config.yaml
arch: "transformer_decoder"
model: "autoregressive pixel model"
dataset: "telescope images of galaxies (Galaxy Zoo DECaLS)"
train_examples: 44167
image_size: 20
horizontal_flip: true
levels_per_channel: 8
vocab_size: 513
width: 384
layers: 6
norm: "layernorm"
norm_position: "pre"
activation: "geglu"
mlp_ratio: 3
head_dim: 64
fused_qkv: true
bias: "all"
qk_norm: true
parallel_block: false
inner_norm: false
positions: "learned"
tie_embeddings: true
init: "kaiming_normal"
residual_init: "zero_last"
optimizer: "muon"
muon_scale: "original"
lr: 0.024
momentum: 0.95
nesterov: true
orthogonalizer: "polar_express"
adamw_lr_other_params: 0.00074
grad_clip: 1.0
steps: 18000
batch_size: 32
epochs: 13.0
lr_schedule: "wsd"
decay_fraction: 0.2
final_lr_fraction: 0
warmup_steps: 540
weight_decay: 0.02
adamw_weight_decay_other_params: 0.01
Rows from block 3 of a small autoregressive pixel model, named by matrix and row number. Rows with one number belong to one neuron. Each number is 128 + 32 x the weight over its row's rms, rounded and kept within 0 to 255. All counts start at 0. After the name is the row's rms in percent of the matrix's.
After each neuron's rows are labels from the 100 images, of 14976, where the neuron reaches its largest size: "responds to" is what is common among them. Only what is clearly more common there than usual is listed. The data: telescope images of galaxies (Galaxy Zoo DECaLS). In brackets: how many of the 100, against the usual share in percent.
# gate: MLP gate (model.blocks.3.mlp.gate.weight, 1152x384), inputs 0-76
# fc1: MLP up (model.blocks.3.mlp.fc1.weight, 1152x384), inputs 0-76
# fc2: MLP down (model.blocks.3.mlp.fc2.weight, 384x1152, transposed), outputs 0-76

gate.690 128 [ 86 122 232 112  83  52 149 100 102  60 126  94 101  88  85 117 174 160 149 157 152 128 124 145 113 198 110 148  86 164 191 123 110 165 108 175 140  91 110 120 190  80 137 143  89 143 118 119 144 147 114 122 108 123 146 133 138 132 104  83 140 134 117 142 170 144 157 109 108  89  74 110 156 122 104 124 139]
fc1.690 120 [126 141 159 131 137 108 121 151 125 108 185 130  64 109 132 141 143 121 137 130 181 115  83 106  84 169  67 171 107 177 164 117 143 156 125 156 129 127 123 124 130 117 136 121 101 110 151  83 118 152  97 137 118  87 131 128 105  90 169  76  98 102 154 136 167 113 102 160 141 146 124 140 150 137 107 155 115]
fc2.690 132 [119 185 141 152 101 148 173  95 159 113 187 114  90 122 156 146 125 127  80  87 115 107 125  84 178 123 136 150 148 126  68 106  98 106 157 127 100 114 186  94 121 161 159 128 163  87 117 121 121  67 122 173 178 173 159  98 116  63 117 132 180 146 106 110  71 166  84 138 156 159  93 127 135 129 141 128 152]
responds to: spiral arms: yes (41 vs 18.8)

gate.290 089 [ 86 147  91 187 109 167 117  87  79 124  94 132 166  78 117 115 123 137 116  87 140 130  99  54 113  90  34 109 125 138 160 128 162 139 132 146 131 115 134  96 141 112 105 231 147 115 132 131 105 113 110 145 149 135 164 135 105 155 166 136 116 121 142 100 142  89 123 154 134  83 169 191 169 172 146 137  66]
fc1.290 085 [145 180  96 115 124 105  85 161 179 117 163  82 110 153 130 133  96  81 105 184 153 146  66 162  99 151 114 155 134 194 129 175 147 132 123 117 137 115 136  97 118 117 128  35 134 165 170 119  93 163 138 174 151 142 143 137 132 115 120 117 114 188 122 108 157 109 106 122 126 151  97 116 105  99 174 158 155]
fc2.290 082 [ 76 110 144 141  99  88 139 156 151 185 110 208 113  92 178 128 124 147 139 100 135 127 108 212  99 143  77 132 142  39 136  79 121 129 125 140 129 137 152 117 111 131 109 162 146 142 143 125 166  85 103  79  66 168 179 120  97 164  90 188 180 114 157 163 116 132  80 156  98  64 151 118  96 132 122  97 151]
responds to: roundness: round (41 vs 20.3)

gate.24 102 [143 129 114 158 105 156 121 130 107  68  66 130 176 103 146 110 133 173  27  96 171 129 102 143 185 153 127 167 177 111 149  97  90 187 123 127 187 147 113 109 128 112 138 123 178 133 136 136 127 142 154 137 141  71 121 175 183 128  67 100 135 104 113 147 121 150 167 168 138 117 112 100 206  34 173 110 132]
fc1.24 101 [108 131 176 118 130 119  90  74 203 127  66 100 131 173 103  98 114 144 153  79  98 103 134 156 144 126 134 145 112 148 145 128  98 155  86 122 165 102  94  54 143 132 105 135 148 122 139  95 170  70 110  89 115 146 187 121 103 117 137 156 162 182 180 145 194 185 167 115 129 110  75 120 156 158 136 177 113]
fc2.24 101 [ 69 172 136 117 132 147 131 128 107 125 141 130  97 127 108 207  50 229 152 120 121  96 107  73 155  97 140  87 166 140 105 103 141 154 129 136 170 141 191  81 146 126 102  98 153 106 114 154 130 115 200 137 129 100 148  93 116 181 161 107 116 175 120  94 133 107 110 182  85 126 177 113  54  98 159 140 159]
responds to: roundness: cigar-shaped (35 vs 8.1)

gate.152 110 [147 179 117 112 146 156 106 134 174 115 201 137 100 104 129  89 151 126 126 108 133 168 114 196 168 116 115 127 164 102 132 109 110 159  87  63  70 221 136 171 185  92 153  86 138 134 226 111 119 175 107 143 111  94 157 115  92 119 121 151 194  87 168 113 117 126  91 159 144 211 141 130 126 154 110  87 151]
fc1.152 104 [159 104  70 113 136 132 111 142  94  93 195 111 138  93 113 129 110 102 100 139  83 147 194 122 124 131 104  82  98 141 100 146 133  62 164 137 140 146 178  67 171 149 121 124 146 140 114  75  74 110 117  93  78 129 182 109 114  88 103 167 118 174  59 160 120 160 129 138 108 169 130 116 100 114  99 120 172]
fc2.152 111 [125 121  52 104 127 148 107 111 143 123 142  65 121 113 139 148 135  71 105  93 139 157 104 149 145 148 106 163 163 114 107  84  81 137 119  86 114  99 136 108 154 149 124 147  99 146 115 106 157 190 144 115 115  96 108 112 126 144 142 125 144 104  78 141 124 133 154 142 195 170 160 190 112 108 153 175 119]
responds to: roundness: round (42 vs 20.3)

gate.442 106 [124 163 144 186  76 121 178 107 105 157 145  68 113 127 140 147  86 155 137 189  86 130  96 162  90 157 204  98 164 117 199 140 139 102  79 153  68 127  44  99  99 127  86 145 119 100 129 114 191 137 133 127 143 132 106 113 171 130 141 182  94 195 148 150 129 151 135 112 192  98 119  72 138 144 115  75 102]
fc1.442 101 [144 108  62 134 125 129 116  84 158 135 137 108  95 148 199  92  99 147 147 134 147 150 135  88 180 121 124 148 126 144 143 144 117 116 163 137 126  54 133 159 185 115 113 110 133  96 158 125 105 160 132 184 176  69 148 120 149 113 108 112 148 109 109 114  80 158 119 148 102 175 125 161 162 162 133  99  97]
fc2.442 103 [ 98  97 125 138  90  81 117 207 106 154  88 137 128 133  71 117 116 149 162 108 137 137  94 104 114 128  97 104 147 117 133 150 159 158  92 156 147  94 168 133 132 199 151 145 125 112 102 172 120 152 198  86  97 175 150 113  93 145 158 116 174 161 166 163 173 151 166 139 129 135 142  98 116  93 135 203 111]
responds to: shape: featured or disk (64 vs 30.4); edge-on disk: yes (54 vs 5.2); roundness: cigar-shaped (26 vs 8.1)

gate.179 141 [ 55 130 205 113 120 117 122 164 101 135 116 128  84 139 161 149  73 131 129 162 124 147 102 164  99 121 106  50 140 124  84 123 128 201 135 155 143 139 138 123 119 103 129 122 175 115 140 143 163 147 179 116 114 120 131 144 106  77 133 105 208 123 122 154 166 126  99 180 160 143 141 186 121 134 136 141 112]
fc1.179 138 [ 97 208 158 107 117 131 184 172 132 147  67  62  53 102 122 105  95 112 102  97 142  89 152  97 130 161 112  90 190  92  89 140 128 116 148 115  90 163 196  94 117 155 105 154 155 123 132 124 194  64 153 160 123 121 163 195 116  87 157  93 194 129 190 119 131 172  71 104 153 108  91  72 150 175 110 145 150]
fc2.179 155 [123 124 153  80 112  64  88 174  94 128 173 147  94 181 102 146 116 119 104 128 146 138 155 121 159 156 174 183  85 137 182 138 144  95 199  87 141 161  88  81 107 132 154 128 153 139 151  61  88 171  92 135 101  69 138  94  81 125 107 109 187 154 134 100 109 118 110  90  93 152 136 144 129  86 170 153  88]
responds to: roundness: round (43 vs 20.3)

gate.734 093 [143 197 132 182 135 173 111 112 134 129 135 101  73 125 108 122 131 152 141 117 124 117  82 152 152 140 138 191  94 115 128 182 165  84 215 134 129 106 149 149 108  80 143 130 132 136 143 141  82 199  83 135 152 123 103 116 160 158 109 188 131 107 200  88 136  87 128 149 125  78 119 183 102 125 103 132 133]
fc1.734 093 [ 82 123 175 137 113  55  81 145 145 144 119 106 115 132 158 142  99 106  82 133  82 135 147 166 131 149 119  99 111  83 113 124 117 121  93 125 102 138 106 132 143  75 162 104 136 112 142 150 109  93  60 130  79 141  91 102 119 155  61 136 151 116 162 183 189 152 110 153 128 160  66 134 137  94 131  98 161]
fc2.734 092 [177 178 162 128 144 160 139  84 135 126 127 152 147 132 133 108  78 119 156 156 103 132 124 102  84 109 112 128 112 129 127 178 161  98 168 122 133 205 108 155 154 151 187 147 199  97 134 174 128 161 116 157 198 136 123 150  86  94 125 128 138  82 143  84  85 105 108 120 136 125 122  98 122 143 124 140 158]
responds to: edge-on disk: yes (36 vs 5.2)

gate.502 083 [151 161 178 103 159  85  82 104 104 109 145  95 134 145 113 111 182  63 104 140 198 137 103 172 100 163 130 132 101  61 146  84 152 166 124 172 179 132 146  69  62 176 118  77 145 129 150  52 174  96 128 135 175 142 145 151  61 154  90 168 163  85 161 177 135 147 167 113 164 160  75 130  74 167 106 139 157]
fc1.502 074 [160 139 153  92 102 138 107  73 130 134 191 103 135 142  90  68 136  34 108 133 127 109 121 163 167  90 132 139 117 109 144 188 160  80  73  88 126 138 147 176  70 121  96 144 137 109  96 101 127 106 150 154 115 111 166 149 120 162 165 146 122  58 179 141 184 147 200 168 139 119 133 145 133 134  70  76 112]
fc2.502 085 [ 78  51 124 118 109 139 118 131 148 120 143 163  93 123 113 118 141 138 151 151 106 126  74 125 110 139 142 101 115 130 116  91  92 148 119 166 100  88  90 112 161 129 133 133 121 157 152 148  83 130 115  61 187 109 131 135 101 128  87 184 133 156  96  66  93  91 145 129 108 179 139  64 139 110 112 126 146]
responds to: edge-on disk: yes (25 vs 5.2)

gate.329 108 [124 166 109 107 122 156 154 107 151  92 112 155 146 109 107  85 149 196 153 129 152 109 143 116 115 143 146 137 119 125 174 125 114  96  80 127 175  87  74  54 148 145 116 147 105 101  91 112 155 154 130 113 167 128 147 115 141 179 153 184 112  81 126 133 104  51 125 173 122 127  97 231 119 137  79 105  79]
fc1.329 106 [143 145 125 162 132  92 129  89 149 116 152 186 116  98 103 110 115 142 127 164 195 154 129 131  61  76 163 193 105  62 143  72 140 124 115 125 166 126 180 203 145 157 164 120  91 157 124 153 118 119 144  94 154 133  74 121 103 146  99 152 108 116 107 104 176 111 125  90 123  96 172 140 132 128 113  82 123]
fc2.329 106 [ 35 175 120 115 119 109 122 143 131 120 132 185 116  79  94 157 115 108 144 146 118  83 126 145  95 179 133 144 125 130 159  26 102 175 120 134 101 132 159 101 160  67  77 185 202 195 177 119  84  99 103 131 183 134 145 154 103 113 131 111 167  79  66  97 121 111 157  89  92 180  96 143  99 160  99  94 135]
responds to: shape: featured or disk (62 vs 30.4); edge-on disk: yes (51 vs 5.2); roundness: cigar-shaped (29 vs 8.1)

gate.280 116 [170 173  84 118 121 139 214 130  91  13 145 182 149 151 107 149 121  99 157 141 112 111 131 116 162  78 132 119  98 144  99 141  79 186 151 138 147 218  97 110 143  84 139 108 130 164 151  78 164 137 121 117  69 164 160  99 143  46 120 122 103 105 143  97 134 184  92 118 131 153 130 110 168 103 173 166 142]
fc1.280 123 [ 86 169 141 152 127  97 128 144 169 135 168 125 149 130 114 142 158 153 127 167 121 152 128  83  82 135 159 103 130 138 106 139 119 180  95 129 135 115  92 127 121  87 147 106 147 158 113  76  90 102 145 164 162  97 136 137 151 111  91 130 123  78 153  92 171 182 133 151 151 131 125 144 115 139 142  91 132]
fc2.280 116 [120 115 157 135  91 114  70  78 115  92 157  64  67 158 103 198 130 153 125  86 159 158 101 122 154 118 130 103 185 180 140  76 142 119 102  87  70 103 131 173 161 106 129 178 118 123  86 182 117 178 119  95 149 120 124 122 133 153 113  93 139 119 104 161 141  95  97 142 158 119 137 137  97  68 176 147 104]
responds to: shape: featured or disk (63 vs 30.4); edge-on disk: no (61 vs 24.7); spiral arms: yes (48 vs 18.8)

gate.636 091 [103 141  76 105 156 172 115 171 118  87  76  84 101 157 135 129 117 142  78  82 174 105  71  72 120 168  93 117 155  82 115 138  99 110 140 116 172  81 110 139 151 132 100 216 148 165  92  93 185 119 194  86 104 136 131 150  85 125  94 124 164 119 118  93 132 154 120 125  95  93 152 142  97 166 167  92 170]
fc1.636 087 [ 91 114 209 111  98   0 122 120 174 138 132 114  94 104 107 181 101 168 120 169 119 135 184  47 157 127 114 159 115 155 131 159  93 122 146 114 117 179 123 171 116 154 161  73 107 137 110 155 114 132 130 149 180 133 141  89 135  36 146 104 113 139  70 129  94 172 111 142 136 174  85 108 116 185  42 156 116]
fc2.636 095 [123 129 116 126 166 167 185 123 136 135 135 142  73 136 139 114 148 146  66  22 143 123 124 129 127 109 172 103 135 101 128 110 147 168 156 164 150  74 126 120 124 103  61 173 188 107 128  96 135 107 167 173 157  92 179 169 157 142  76 126  96 140 154 177 129 201 157 150 149 132 196 147 172 115 181 150  89]
responds to: roundness: round (45 vs 20.3)

gate.324 127 [119 142  90 112 134 128  93 127 192 163 129 142 128 142 124 115 180 156 151 151 144 157 190 101 125 120 108 185 150 138 128  34 171 165 141 137 182 183 149 145 167  92 121 143 120  95 110 137 135 122 128 179 136 117 142 121 154 137  67 115 132 161 126 129 138 146 119 168 158 142  91 103 133 153 179 148 120]
fc1.324 129 [142 145 148  81 109 159 156  92 123 110  97 147 121 119 117  90 176 145 115  89 118 166 103  94 136 128 122 124 177 124 170  88 173 155 117 183 190 124 149 141 105  95 116 133 133 106 111 146 143 132 105 172 103 143 116 188 182 114 146  96 154 169  79 112 115 141  88 120 101 128  52 138 168 100  73 133 138]
fc2.324 131 [ 97  69 167 113  76 155 101 161  92 130 117  90 130 118  73 130 106 181 122  79 109 158 143 127 111 104 121 101 152  55 110 153  64 162  34 125 157  70 152  45 200 156 130  48 109 132 116  98 108 119 153 110 132 127 139  96  89 166 105  71 191 118 120 130 159 112 154 162 111 127 120 106 127  83 144 135 139]
responds to: edge-on disk: yes (45 vs 5.2); roundness: cigar-shaped (29 vs 8.1)

gate.222 093 [200 111 104  65  95 122 111  75  71  99 107  75 176  47 134  95 141 155 135  62 144 123 150 135 148 203 105 164  95  93 169 104 140 133 160  69 111 137 163  59 112  88 101 160 154 164 166 130 125 102 128  96 143 125 142  85 122 113 119  73 131 141  93 105 138 112 134 123 115 118 130 134 131 135 173  66 186]
fc1.222 094 [132 191 113 172  84  95 153 108 210 130 104 141 118 147 146 154  77 113 154 137 153  88  90 125 160 117 157  95 187  87 121 117 121  84 184 150 180 115 179 160 155 126 144 196 146  88 101  94 118 107  74 104  90 104 134  94 127 120  44 193  77  75 142 145 145 102 174 148 168 171 126 119 134 117 142 144  93]
fc2.222 084 [134  97 148 107 113  81 119 143 138  66 127 153 162 121 155 149  69 126 176  91 153 175 195 139 176 137 154 163 141 111 116 131 125 104  90  55 117 174  74  52 124 100 138  87 155  93 214 166  94 155 133 127 149 113 162 149 130  93 178 103 186 198 158 112 118 122 176 134 123 147 126 137 171  52 123 133 111]
responds to: roundness: cigar-shaped (26 vs 8.1)

gate.524 097 [123 172 112 127 153 148 120 100 144 111 168 113  95 143  88  66 146 151 100 113 124 174 130  49 123 158 152  67 141 110  83 120 109 153 124 120  86 141 118 186 183 134  69 100 140  83 105  92 126 150 111 186 102  95 163 134 149 128 106 165 124 112 164 146 130 106 145 148 125 172 168 146  85 171 101 140 130]
fc1.524 102 [ 71 167 130 164  48  85 142  82 135 127 147  93 128 150 178  83 145 158 167 123 147 103 130 129 165 109 123  97  98 163 103  76 103 145 135 139  92 118 143 127 121  97 116 100 166 136 124 167  84  79  88  92 104 148 136  82 141  86 173 150 125 139 105 185 116 138  87 172 169 100 178 144 122 109 140 132  76]
fc2.524 101 [139 125 123  71 175 173 125 138 150 144 104 161  59 111  89 133 153 157 140  97  89 147 179  83  95 126 156 141 177 102 123  88 146 172 142 139 129 147 110 119 173 184  83 138 122 116 123  94 117  83 162 148 156 102 193 113 114 115 110 179 170 129 139 112 131  97 145 149 167 148  90 114  88 121 156  86  77]
responds to: roundness: round (47 vs 20.3)

gate.135 099 [131 118 106 140 128 133 153 172 120 153 121 155  75 175 173  71 214 146 126 184 113 128 148 168 109  72 182 189 157 129 150 116 172 114  66 152  76 173 115 105  93 162 108  52 104  84 162 130  56  98 156 152  81 154  83 183 117  99 121 122 132  68 156 121 144 131 153 126 128 145 118 114 161 163 162  97 128]
fc1.135 099 [116 100 129 113 133  98  81 162 119 131 126 165 147 115 102 130 123 141 151 113 180 118 166 189  55 124 224 196 129 170 133 160 220 123  51 141 149 140 101 122 100 133 105 118 161 132 161 161 104 130 142 117 113 138 121 140  89 119 156 136  94 114 112 103 162 121 134 107 157 103 105  92 187 133 101 126 124]
fc2.135 101 [ 74  88 151 140 170 170 159 134 164 133  83 189 134  83 136 143  37  79 127 123 147 110 163 101 124 178 147 109 134 163 125 112 141  54  93 110 111 131 109 119 106 143 102 153 142 173 118 121 180 190 151  76 150 166 143  59 147 115 160 110 155 202 128 135 107 113 150  83 108  75 146 131  85 142  90 165 142]
responds to: edge-on disk: yes (26 vs 5.2)

gate.143 111 [158  66 108  91  97  91 135  43 108  83 165 177 173 175 106 114  75 161 123 178 137 128 171 124 142 108 140 118  44 145 122 111 196 162 140 178 138 165 102 107  91 134 144 186 101 144 158 145  92 174 100 172 113 111 171 130 110 142 152 160 107 102  64 162 156 123 110 132 121  74 104 136 119 121 177 151 136]
fc1.143 127 [145  98 102 126  88  83 112 145 175  73 128 115 143 143 115  67  96 164 151 139 162  77 165 127  94 154  82  71 103  91  82  93 155 145 127 128 137 147 159 123 110 101 143 148 134 151  89  20 144 127 102 114  79 165 131 155 123 102 135 143 130 215  83 134 100 109 132 141  93 118 101  98 127 133  94 123 200]
fc2.143 135 [147 127 128 141 163 193 147 134 127 159 123  79 108 117 158 153  84 140 161 196 157 183 130  99  90 141 119 100 114  87 114 109 138 147 159 125 132 184  95 147  97  89 108 143 173 152 151 131 122 144 152 196 125  89 175 173  88  85 119 136  83 148  78 128 157 109 110  78  85 132 189 144 163  85 146 170  54]
responds to: shape: featured or disk (65 vs 30.4); edge-on disk: no (64 vs 24.7); spiral arms: yes (48 vs 18.8)

gate.197 122 [ 96 188 166 116 138 123 112 112 139  63 133 182  75 109 125 117 150 188 109 141 119 118 111 139 155 128 156 114 219 149 167  62 113 135  76  90 124 107 145 113 173 137  59 145 134  94 155 158  93  68 122 156 141 120 123 180 128 104 101 139 120  66  95 150 122 115  92 102 148 116  99 107 121 100  86  95 149]
fc1.197 119 [199 152 106 110  80 125 148 132  78 150 149 129 167 101 105 144 133 114 162 135 142 111 119 113 133 132 101 129 105 150 196 155 136 184 107 122 145 159 220 173 144 170 114 129 142 187  91 101 145  83 109 101  97 120 110 124 127 146 118 131 143 148 150 187 114 156 155 159 140 170 153 129 131 119 111 143 140]
fc2.197 116 [156  84 114 138 167 126 118  84 155  97 112 141 118 170 147 123 207 100  72 121 134 134 155  97 171 175  55 106  85  92 132 122 105 102 128 132  93 110 115 103 153 182 123 145 113 142 145 114 154 122 158 113 157 133 142 151 145 107 131 127 134 131 136 140 181 138  96  79  92 182 206 106 130 122 131 111 133]
responds to: shape: featured or disk (67 vs 30.4); edge-on disk: yes (58 vs 5.2); roundness: cigar-shaped (27 vs 8.1)

gate.83 127 [117 100 178  92 173 123  73 111 176 114 182 169 126 132  99 139  67 158 222 158 144 145 194 125  83 145 143 110 147 107 138 142 107 127 123  75 114 206  93 186 114 122 108 157 110 154  87 142 142 117 120 128 150 134 207 159 139 103 135  78 129 157 140 102 128 137 146 167 168 219 101 179 117 150 134 100 151]
fc1.83 130 [130 177 146 179 107  78 131 124  97 136 170 153 155 103 152 130 163 138  62  87 105 105  62 102 131  97 129 112  93 118 114 169 129 141 100 160  61  81 170 106 176 124 138 116 114  99 143 125  99 116 146 108  90 131 172  72 114  97 100 152 134  82 136  59 161 139  89 121  90  80 119  79 116 157 173 130 131]
fc2.83 127 [ 58 162 135 128 176  86 145 123 139 130 120 168 124 163 140 166 133 141 142 141 126 167  94 105 129 142 169 163 126 112 152 186 165 183 179  85 126 176 138 122  64 112 103 119 160  87 121 149 143 163 135 115 139 145  98 115  96  97 114 141 146 106  96  88  91 132 137 140 192 167 117 197 139  58 123  94 123]
responds to: shape: featured or disk (65 vs 30.4); edge-on disk: no (61 vs 24.7); spiral arms: yes (48 vs 18.8)

gate.501 130 [ 85 105 190 125 108 151 113 119  92 128  69 162 122  70 115 211  57  31  93 106 104  99 117 101 106 116  96 155 169 185 153  59 174 121 104 164 134  59 101 142 213 216 108 128 156  93 146 204 129 109 145 126 137 170  68 131 128 131 186 120 141 140  88 138 112  93 120 136 173 105 211 174 162 101  80 168 108]
fc1.501 135 [179 183 178 148 134 123 180 100 117  91 152 109 141 109 121 132 156 119 108 124 134 117 120 135 192 140 187 140 114 120 140 128 124 153 105  93 104 142 143 134 128 168  93  91 104 110 106 148 105 114 122  81 111 127 117  52 125 120 105  88  94 165 145 108 194  89  80  84 136 157 146 177 186  67 141 166 130]
fc2.501 119 [148  85 196 161 113 124 147 114 101 146 148 188 161 150 159 149 141  85 115 126 168 150  87 142 146 108 127 144 113  96 121 140  86 112  72 109  90  96 113 135  84 143 116 172 138 104  87  59 142 163 122 140 134 137  75  84 119 115  93  98 137 153  89 177 121 105  96 110 141 135  75 119 151 128 122 161  58]
responds to: roundness: round (46 vs 20.3)

gate.700 073 [160 230 141 113 132 121 120 109 109 102  93  93 124 136 148  96 130 108 148  72 127 120 108  88  97 120  95 128 162 171 130 107 121 114 115 148 117  86 113 144 126 119 106 132 219 100 105 121 144 134 135 163 153  79 135 149  63 114  84 196  67 108 138 125 144 121 134 138 139 142 107 155 124 100 123  36  96]
fc1.700 074 [ 84 185 111  86  94 108 108 113 129 163 118 102  62 111  94 145 109  95 123 158 159  84 135  97 114 144  84  83 104 136 174 102 149 124 110 108 102 123  99 110  97 128 112  82 156  95 128 150 104 171 152 182 119  74  93 146  43 145 134 111  81  63 138 140 112 157 132  99  95 156 128 174 159  93 157  71 144]
fc2.700 069 [148  73 124  83 140 146 164 169 141  90  83 178 124 116 145 202 136 143 136 110 132 119  89 137 163 146 117 162 120 140  82 189 129 162 145 148 115 111 182 151 141 170  77 209 156 131 107 131 140 132 153  98  82 127 163 118  92 133  94  36 147 121 139 131  91 159 113  62 136 146 130 102 135 161 111  96  80]
responds to: edge-on disk: yes (30 vs 5.2); roundness: cigar-shaped (27 vs 8.1)

gate.47 127 [108 144 117 178 124 112 113  57 112 148 101 114 187 149 205 127 112 154 185  81 128 130 117 171 125 151 133 155 103 131 112 138 150 100 124  61 166  95 112 140 123  92 166 103  97 117 142 155 182 128 169 135 122 196 145  97 127 108 174 141 128 101 150 183 119 121 111 136 177 169  53 114 150 149 187 198 110]
fc1.47 129 [144 123 150 148 157 164 169  77 155  86 136 142 117 109  88 142 126 112  89  95  79 102  99 167 120  87 115 186 138 144 126 116  85 158 162 123 157 122 104 118 126 113 142  89 184 142 156 124 117 144 158 101 122 165 121 181  94  94 191 138 123 135 156 176 126 137 138 144 171  96  49 134 105  82 136  75 177]
fc2.47 126 [146 133 106 165 141 177 122 194 130 136 120 153 161  97 116 173 103 129 111 115  99 162 159  99  68  95  76  67 111 114 117 122  66 175  86 164 140 159  74 142 175 117 138 118 172 102  70 112 134 182  92 126  97 127 138 144 136  92  84  66 152  64 118 140  74  96 141 151 153 122 163 110  91 115 151 153 120]
responds to: roundness: cigar-shaped (35 vs 8.1); edge-on disk: yes (31 vs 5.2)

gate.257 111 [112 166 160  88 110 159 129 164 133 138 178 122  71 105  78 119 141  85  94 165 128 115 133 157 119 147 135 127  83  91 146 136 184 127 106  86 133 101 127 104 149 154 133 153 192 118 117 181 140  89 115 103  95 105 167 198 133 125 101  61 121 145 155 147 129  77 153 135 174 169 165 128 135  87 133 167  61]
fc1.257 117 [151 128 141 123 203 115 157 206 125  73  84  96 159 151  74 128 133 112 117 114 115 122  84 135 177 188 143  91  75 164 112 115 110 160 137  96  79 158 103 133  98 101 147 134 189 123 152 106 123 169 126  90 126 113 155 142 140 117  52 108 145 128 137 129  99 167 149 127 100 145 100  67 116 190 123 106 165]
fc2.257 114 [100  89 116 126  96 110 113  50 208 133 154 160 189 126 151 113 111 116 163 108 139 103 149 111 166 152 115 111 181 158 100 144  65  59 103 143 135  83 165  80 172 180 104 144  81 123 102 129  93 127 124 108 141 144  53 113 151 161 170 141 145 147 100 106 114 110 142  77 124  93 126 113 139 154 179 116  90]
responds to: roundness: round (45 vs 20.3)

gate.78 092 [123 137 128 130 107 109 106 105 121  81 103 132 168 113  67 146 160 119 116 103 143 160 131  93 172 148 127  87 118 184 114  66 136 146 112 113 122  75 106  71 134 145 206 148 165  97 147 115 164 102 146 159 167 104 100 148 161  75 212 152  89 145 178 147  84 158 118  81  92 136 113 119 159 130 200 151 142]
fc1.78 089 [ 82 185  88  72 144 165  94 120 141 104 143 120  53 137 116 144 116 174 140 146  89  78  92  62 197 148 134 159 144 116 197 168 118 132 139 109 111  72 127 143 125  83  45 144  63 143  98 160 141 147 102  82 149 104 116 163  76 133 123 135 106  75 118 118 173 153 175 103 166 135 202 136 139 157 161 105 111]
fc2.78 088 [ 73 133 180 178  67  91 106 156 100 143 141  77  98 129  66 142 133  50 147  99 122  68 191 168  87  86 158 209 108 148 152  91 127 122 103 137 141 167 124 108 130 166 144 123 162 107 182 108 167 144 114 129 121  94 114  93 140 101 116 130  97 163 203  96 125 137 125 121 196 108 124 127 136 130  85 143 121]
responds to: roundness: cigar-shaped (30 vs 8.1)

gate.302 122 [164  98 107 142 115 147  88  94 156 210 154 121  74 156 130 181 213 160 178 129 128 124 126  85 142 120 162 111 110 112 125 100 112  98 156 130 117 157 191 122 116 109 115 171  91 110 126 139 115 136 150  97 149 122 193 150 140 152  50 134 139  76 114 146 127 125  55 113 141 140 124 101 115 100 131 114 159]
fc1.302 123 [154 133  73 136 154  99  94 131 137 221 139 147  79 193  57 210 197 158 134 165 149 113 111 142 148  74 135 108 139 106  93 126 150  46 131 131  76 169 160  84 147 154 133 162 108 125 141 191 163 145 127 122 114 102 144 138 159 122 111 152 126  86 123 139 133 102  74 129 160 158 169 105 140  94 175 113 195]
fc2.302 119 [144 138  86 144 127 111 158  95 150  80 108  56 132 124 188 118 129 118  97 152 165 105  97 118  95  98 104 114 122 185  98 137 163  94 178 205 146 172 139  62 154  62 153 143 132 157  91 179 134  62 136 122  84 136 151 113 181 122 119 108 122 112 158 160 127 134 187 132  71 137  55 102 132 109 123 135 149]
responds to: roundness: cigar-shaped (25 vs 8.1)

gate.336 080 [199 163 100 145 130  95 133 178 132 105 111 128 140 145 123  75 115  95 105 122 149 130  75 135 114  62 163 151 172  62 107 115 126 175 136  66 184 124 105 116 163 117 102  96 174 141 130 136 115  90 121 129 168  88 142 189  84 106 112 152 138 141  99 110 152  92  94 159 147  73 114 140 116 160 160  87  84]
fc1.336 081 [ 92 101 158  91 119 153 153 111 135 126 149 179 150 169 108 115  81 209 136  93 100 148 133 152 127 183  98 147 136 107  95 127  99 127 122 148  81 150 188 138  97 182  98 165 109 124  67 101 138 159 112 119 150 111 208  47  68 118 119 101 130 138 114 192 125 162 192 107 153 183 108 168 155 142 155 188 107]
fc2.336 090 [163 122 122 130 166 118 109 108 122 150 166 132  91 137 127  93  73 165 143 155 199  69  99 134 107  81 186 153 164 135 136 100 162 135 114  62 175  81 120 144 113 126 159 118 111 125  53 177 123  65 154 138 205 116 114 140 109 109 168 137 118 152 116 118 110 105 113 168 104 101 111 125 101 129  78 108 178]
responds to: roundness: cigar-shaped (26 vs 8.1)

gate.667 105 [ 70 176 135 112 118 114  79 186 124 149 152 103 198 107 138 202 211 138 133 141 114 158 124 128 103  86 145 120 120 112 146 135  67 110  85 111 161 124 159 115 103 111 134  90 177  96 170  97  97 109 142  91 132 186 122 136 152 105 111 101 173 130  89 133 119 234 168 133 135 173 132 111 165 151 160 108 155]
fc1.667 114 [175 153 133 138 126 124 162 139 135 126 127  79 198 114 152 150 121  95 148 174 102 133 120 142 167 150  97  68  73 126 153 183 137 127 102  76 164 138  77 130 154 146  72  90 134 116 146 121 160  96 105 114 114 164 125 163 143 142 138 157 148 151  77 149 138 140 151 135 105 148  87 114 137  81 186 130 168]
fc2.667 101 [198 103 119  63 137 144 184  99  81 158  82 152 112 128 107 153 173 106  74  94  71  76 167 119 131 113  81 132 170 102  88 139 144 146 142 139 133 151 115  72 129 151 167  93 173 115 133 134 128 141 122 116 142  82 203 106  95 140 108 124 149 124 115 153 133 175 121 111 148 110 108 152 123 123 128 113 169]
responds to: roundness: cigar-shaped (41 vs 8.1)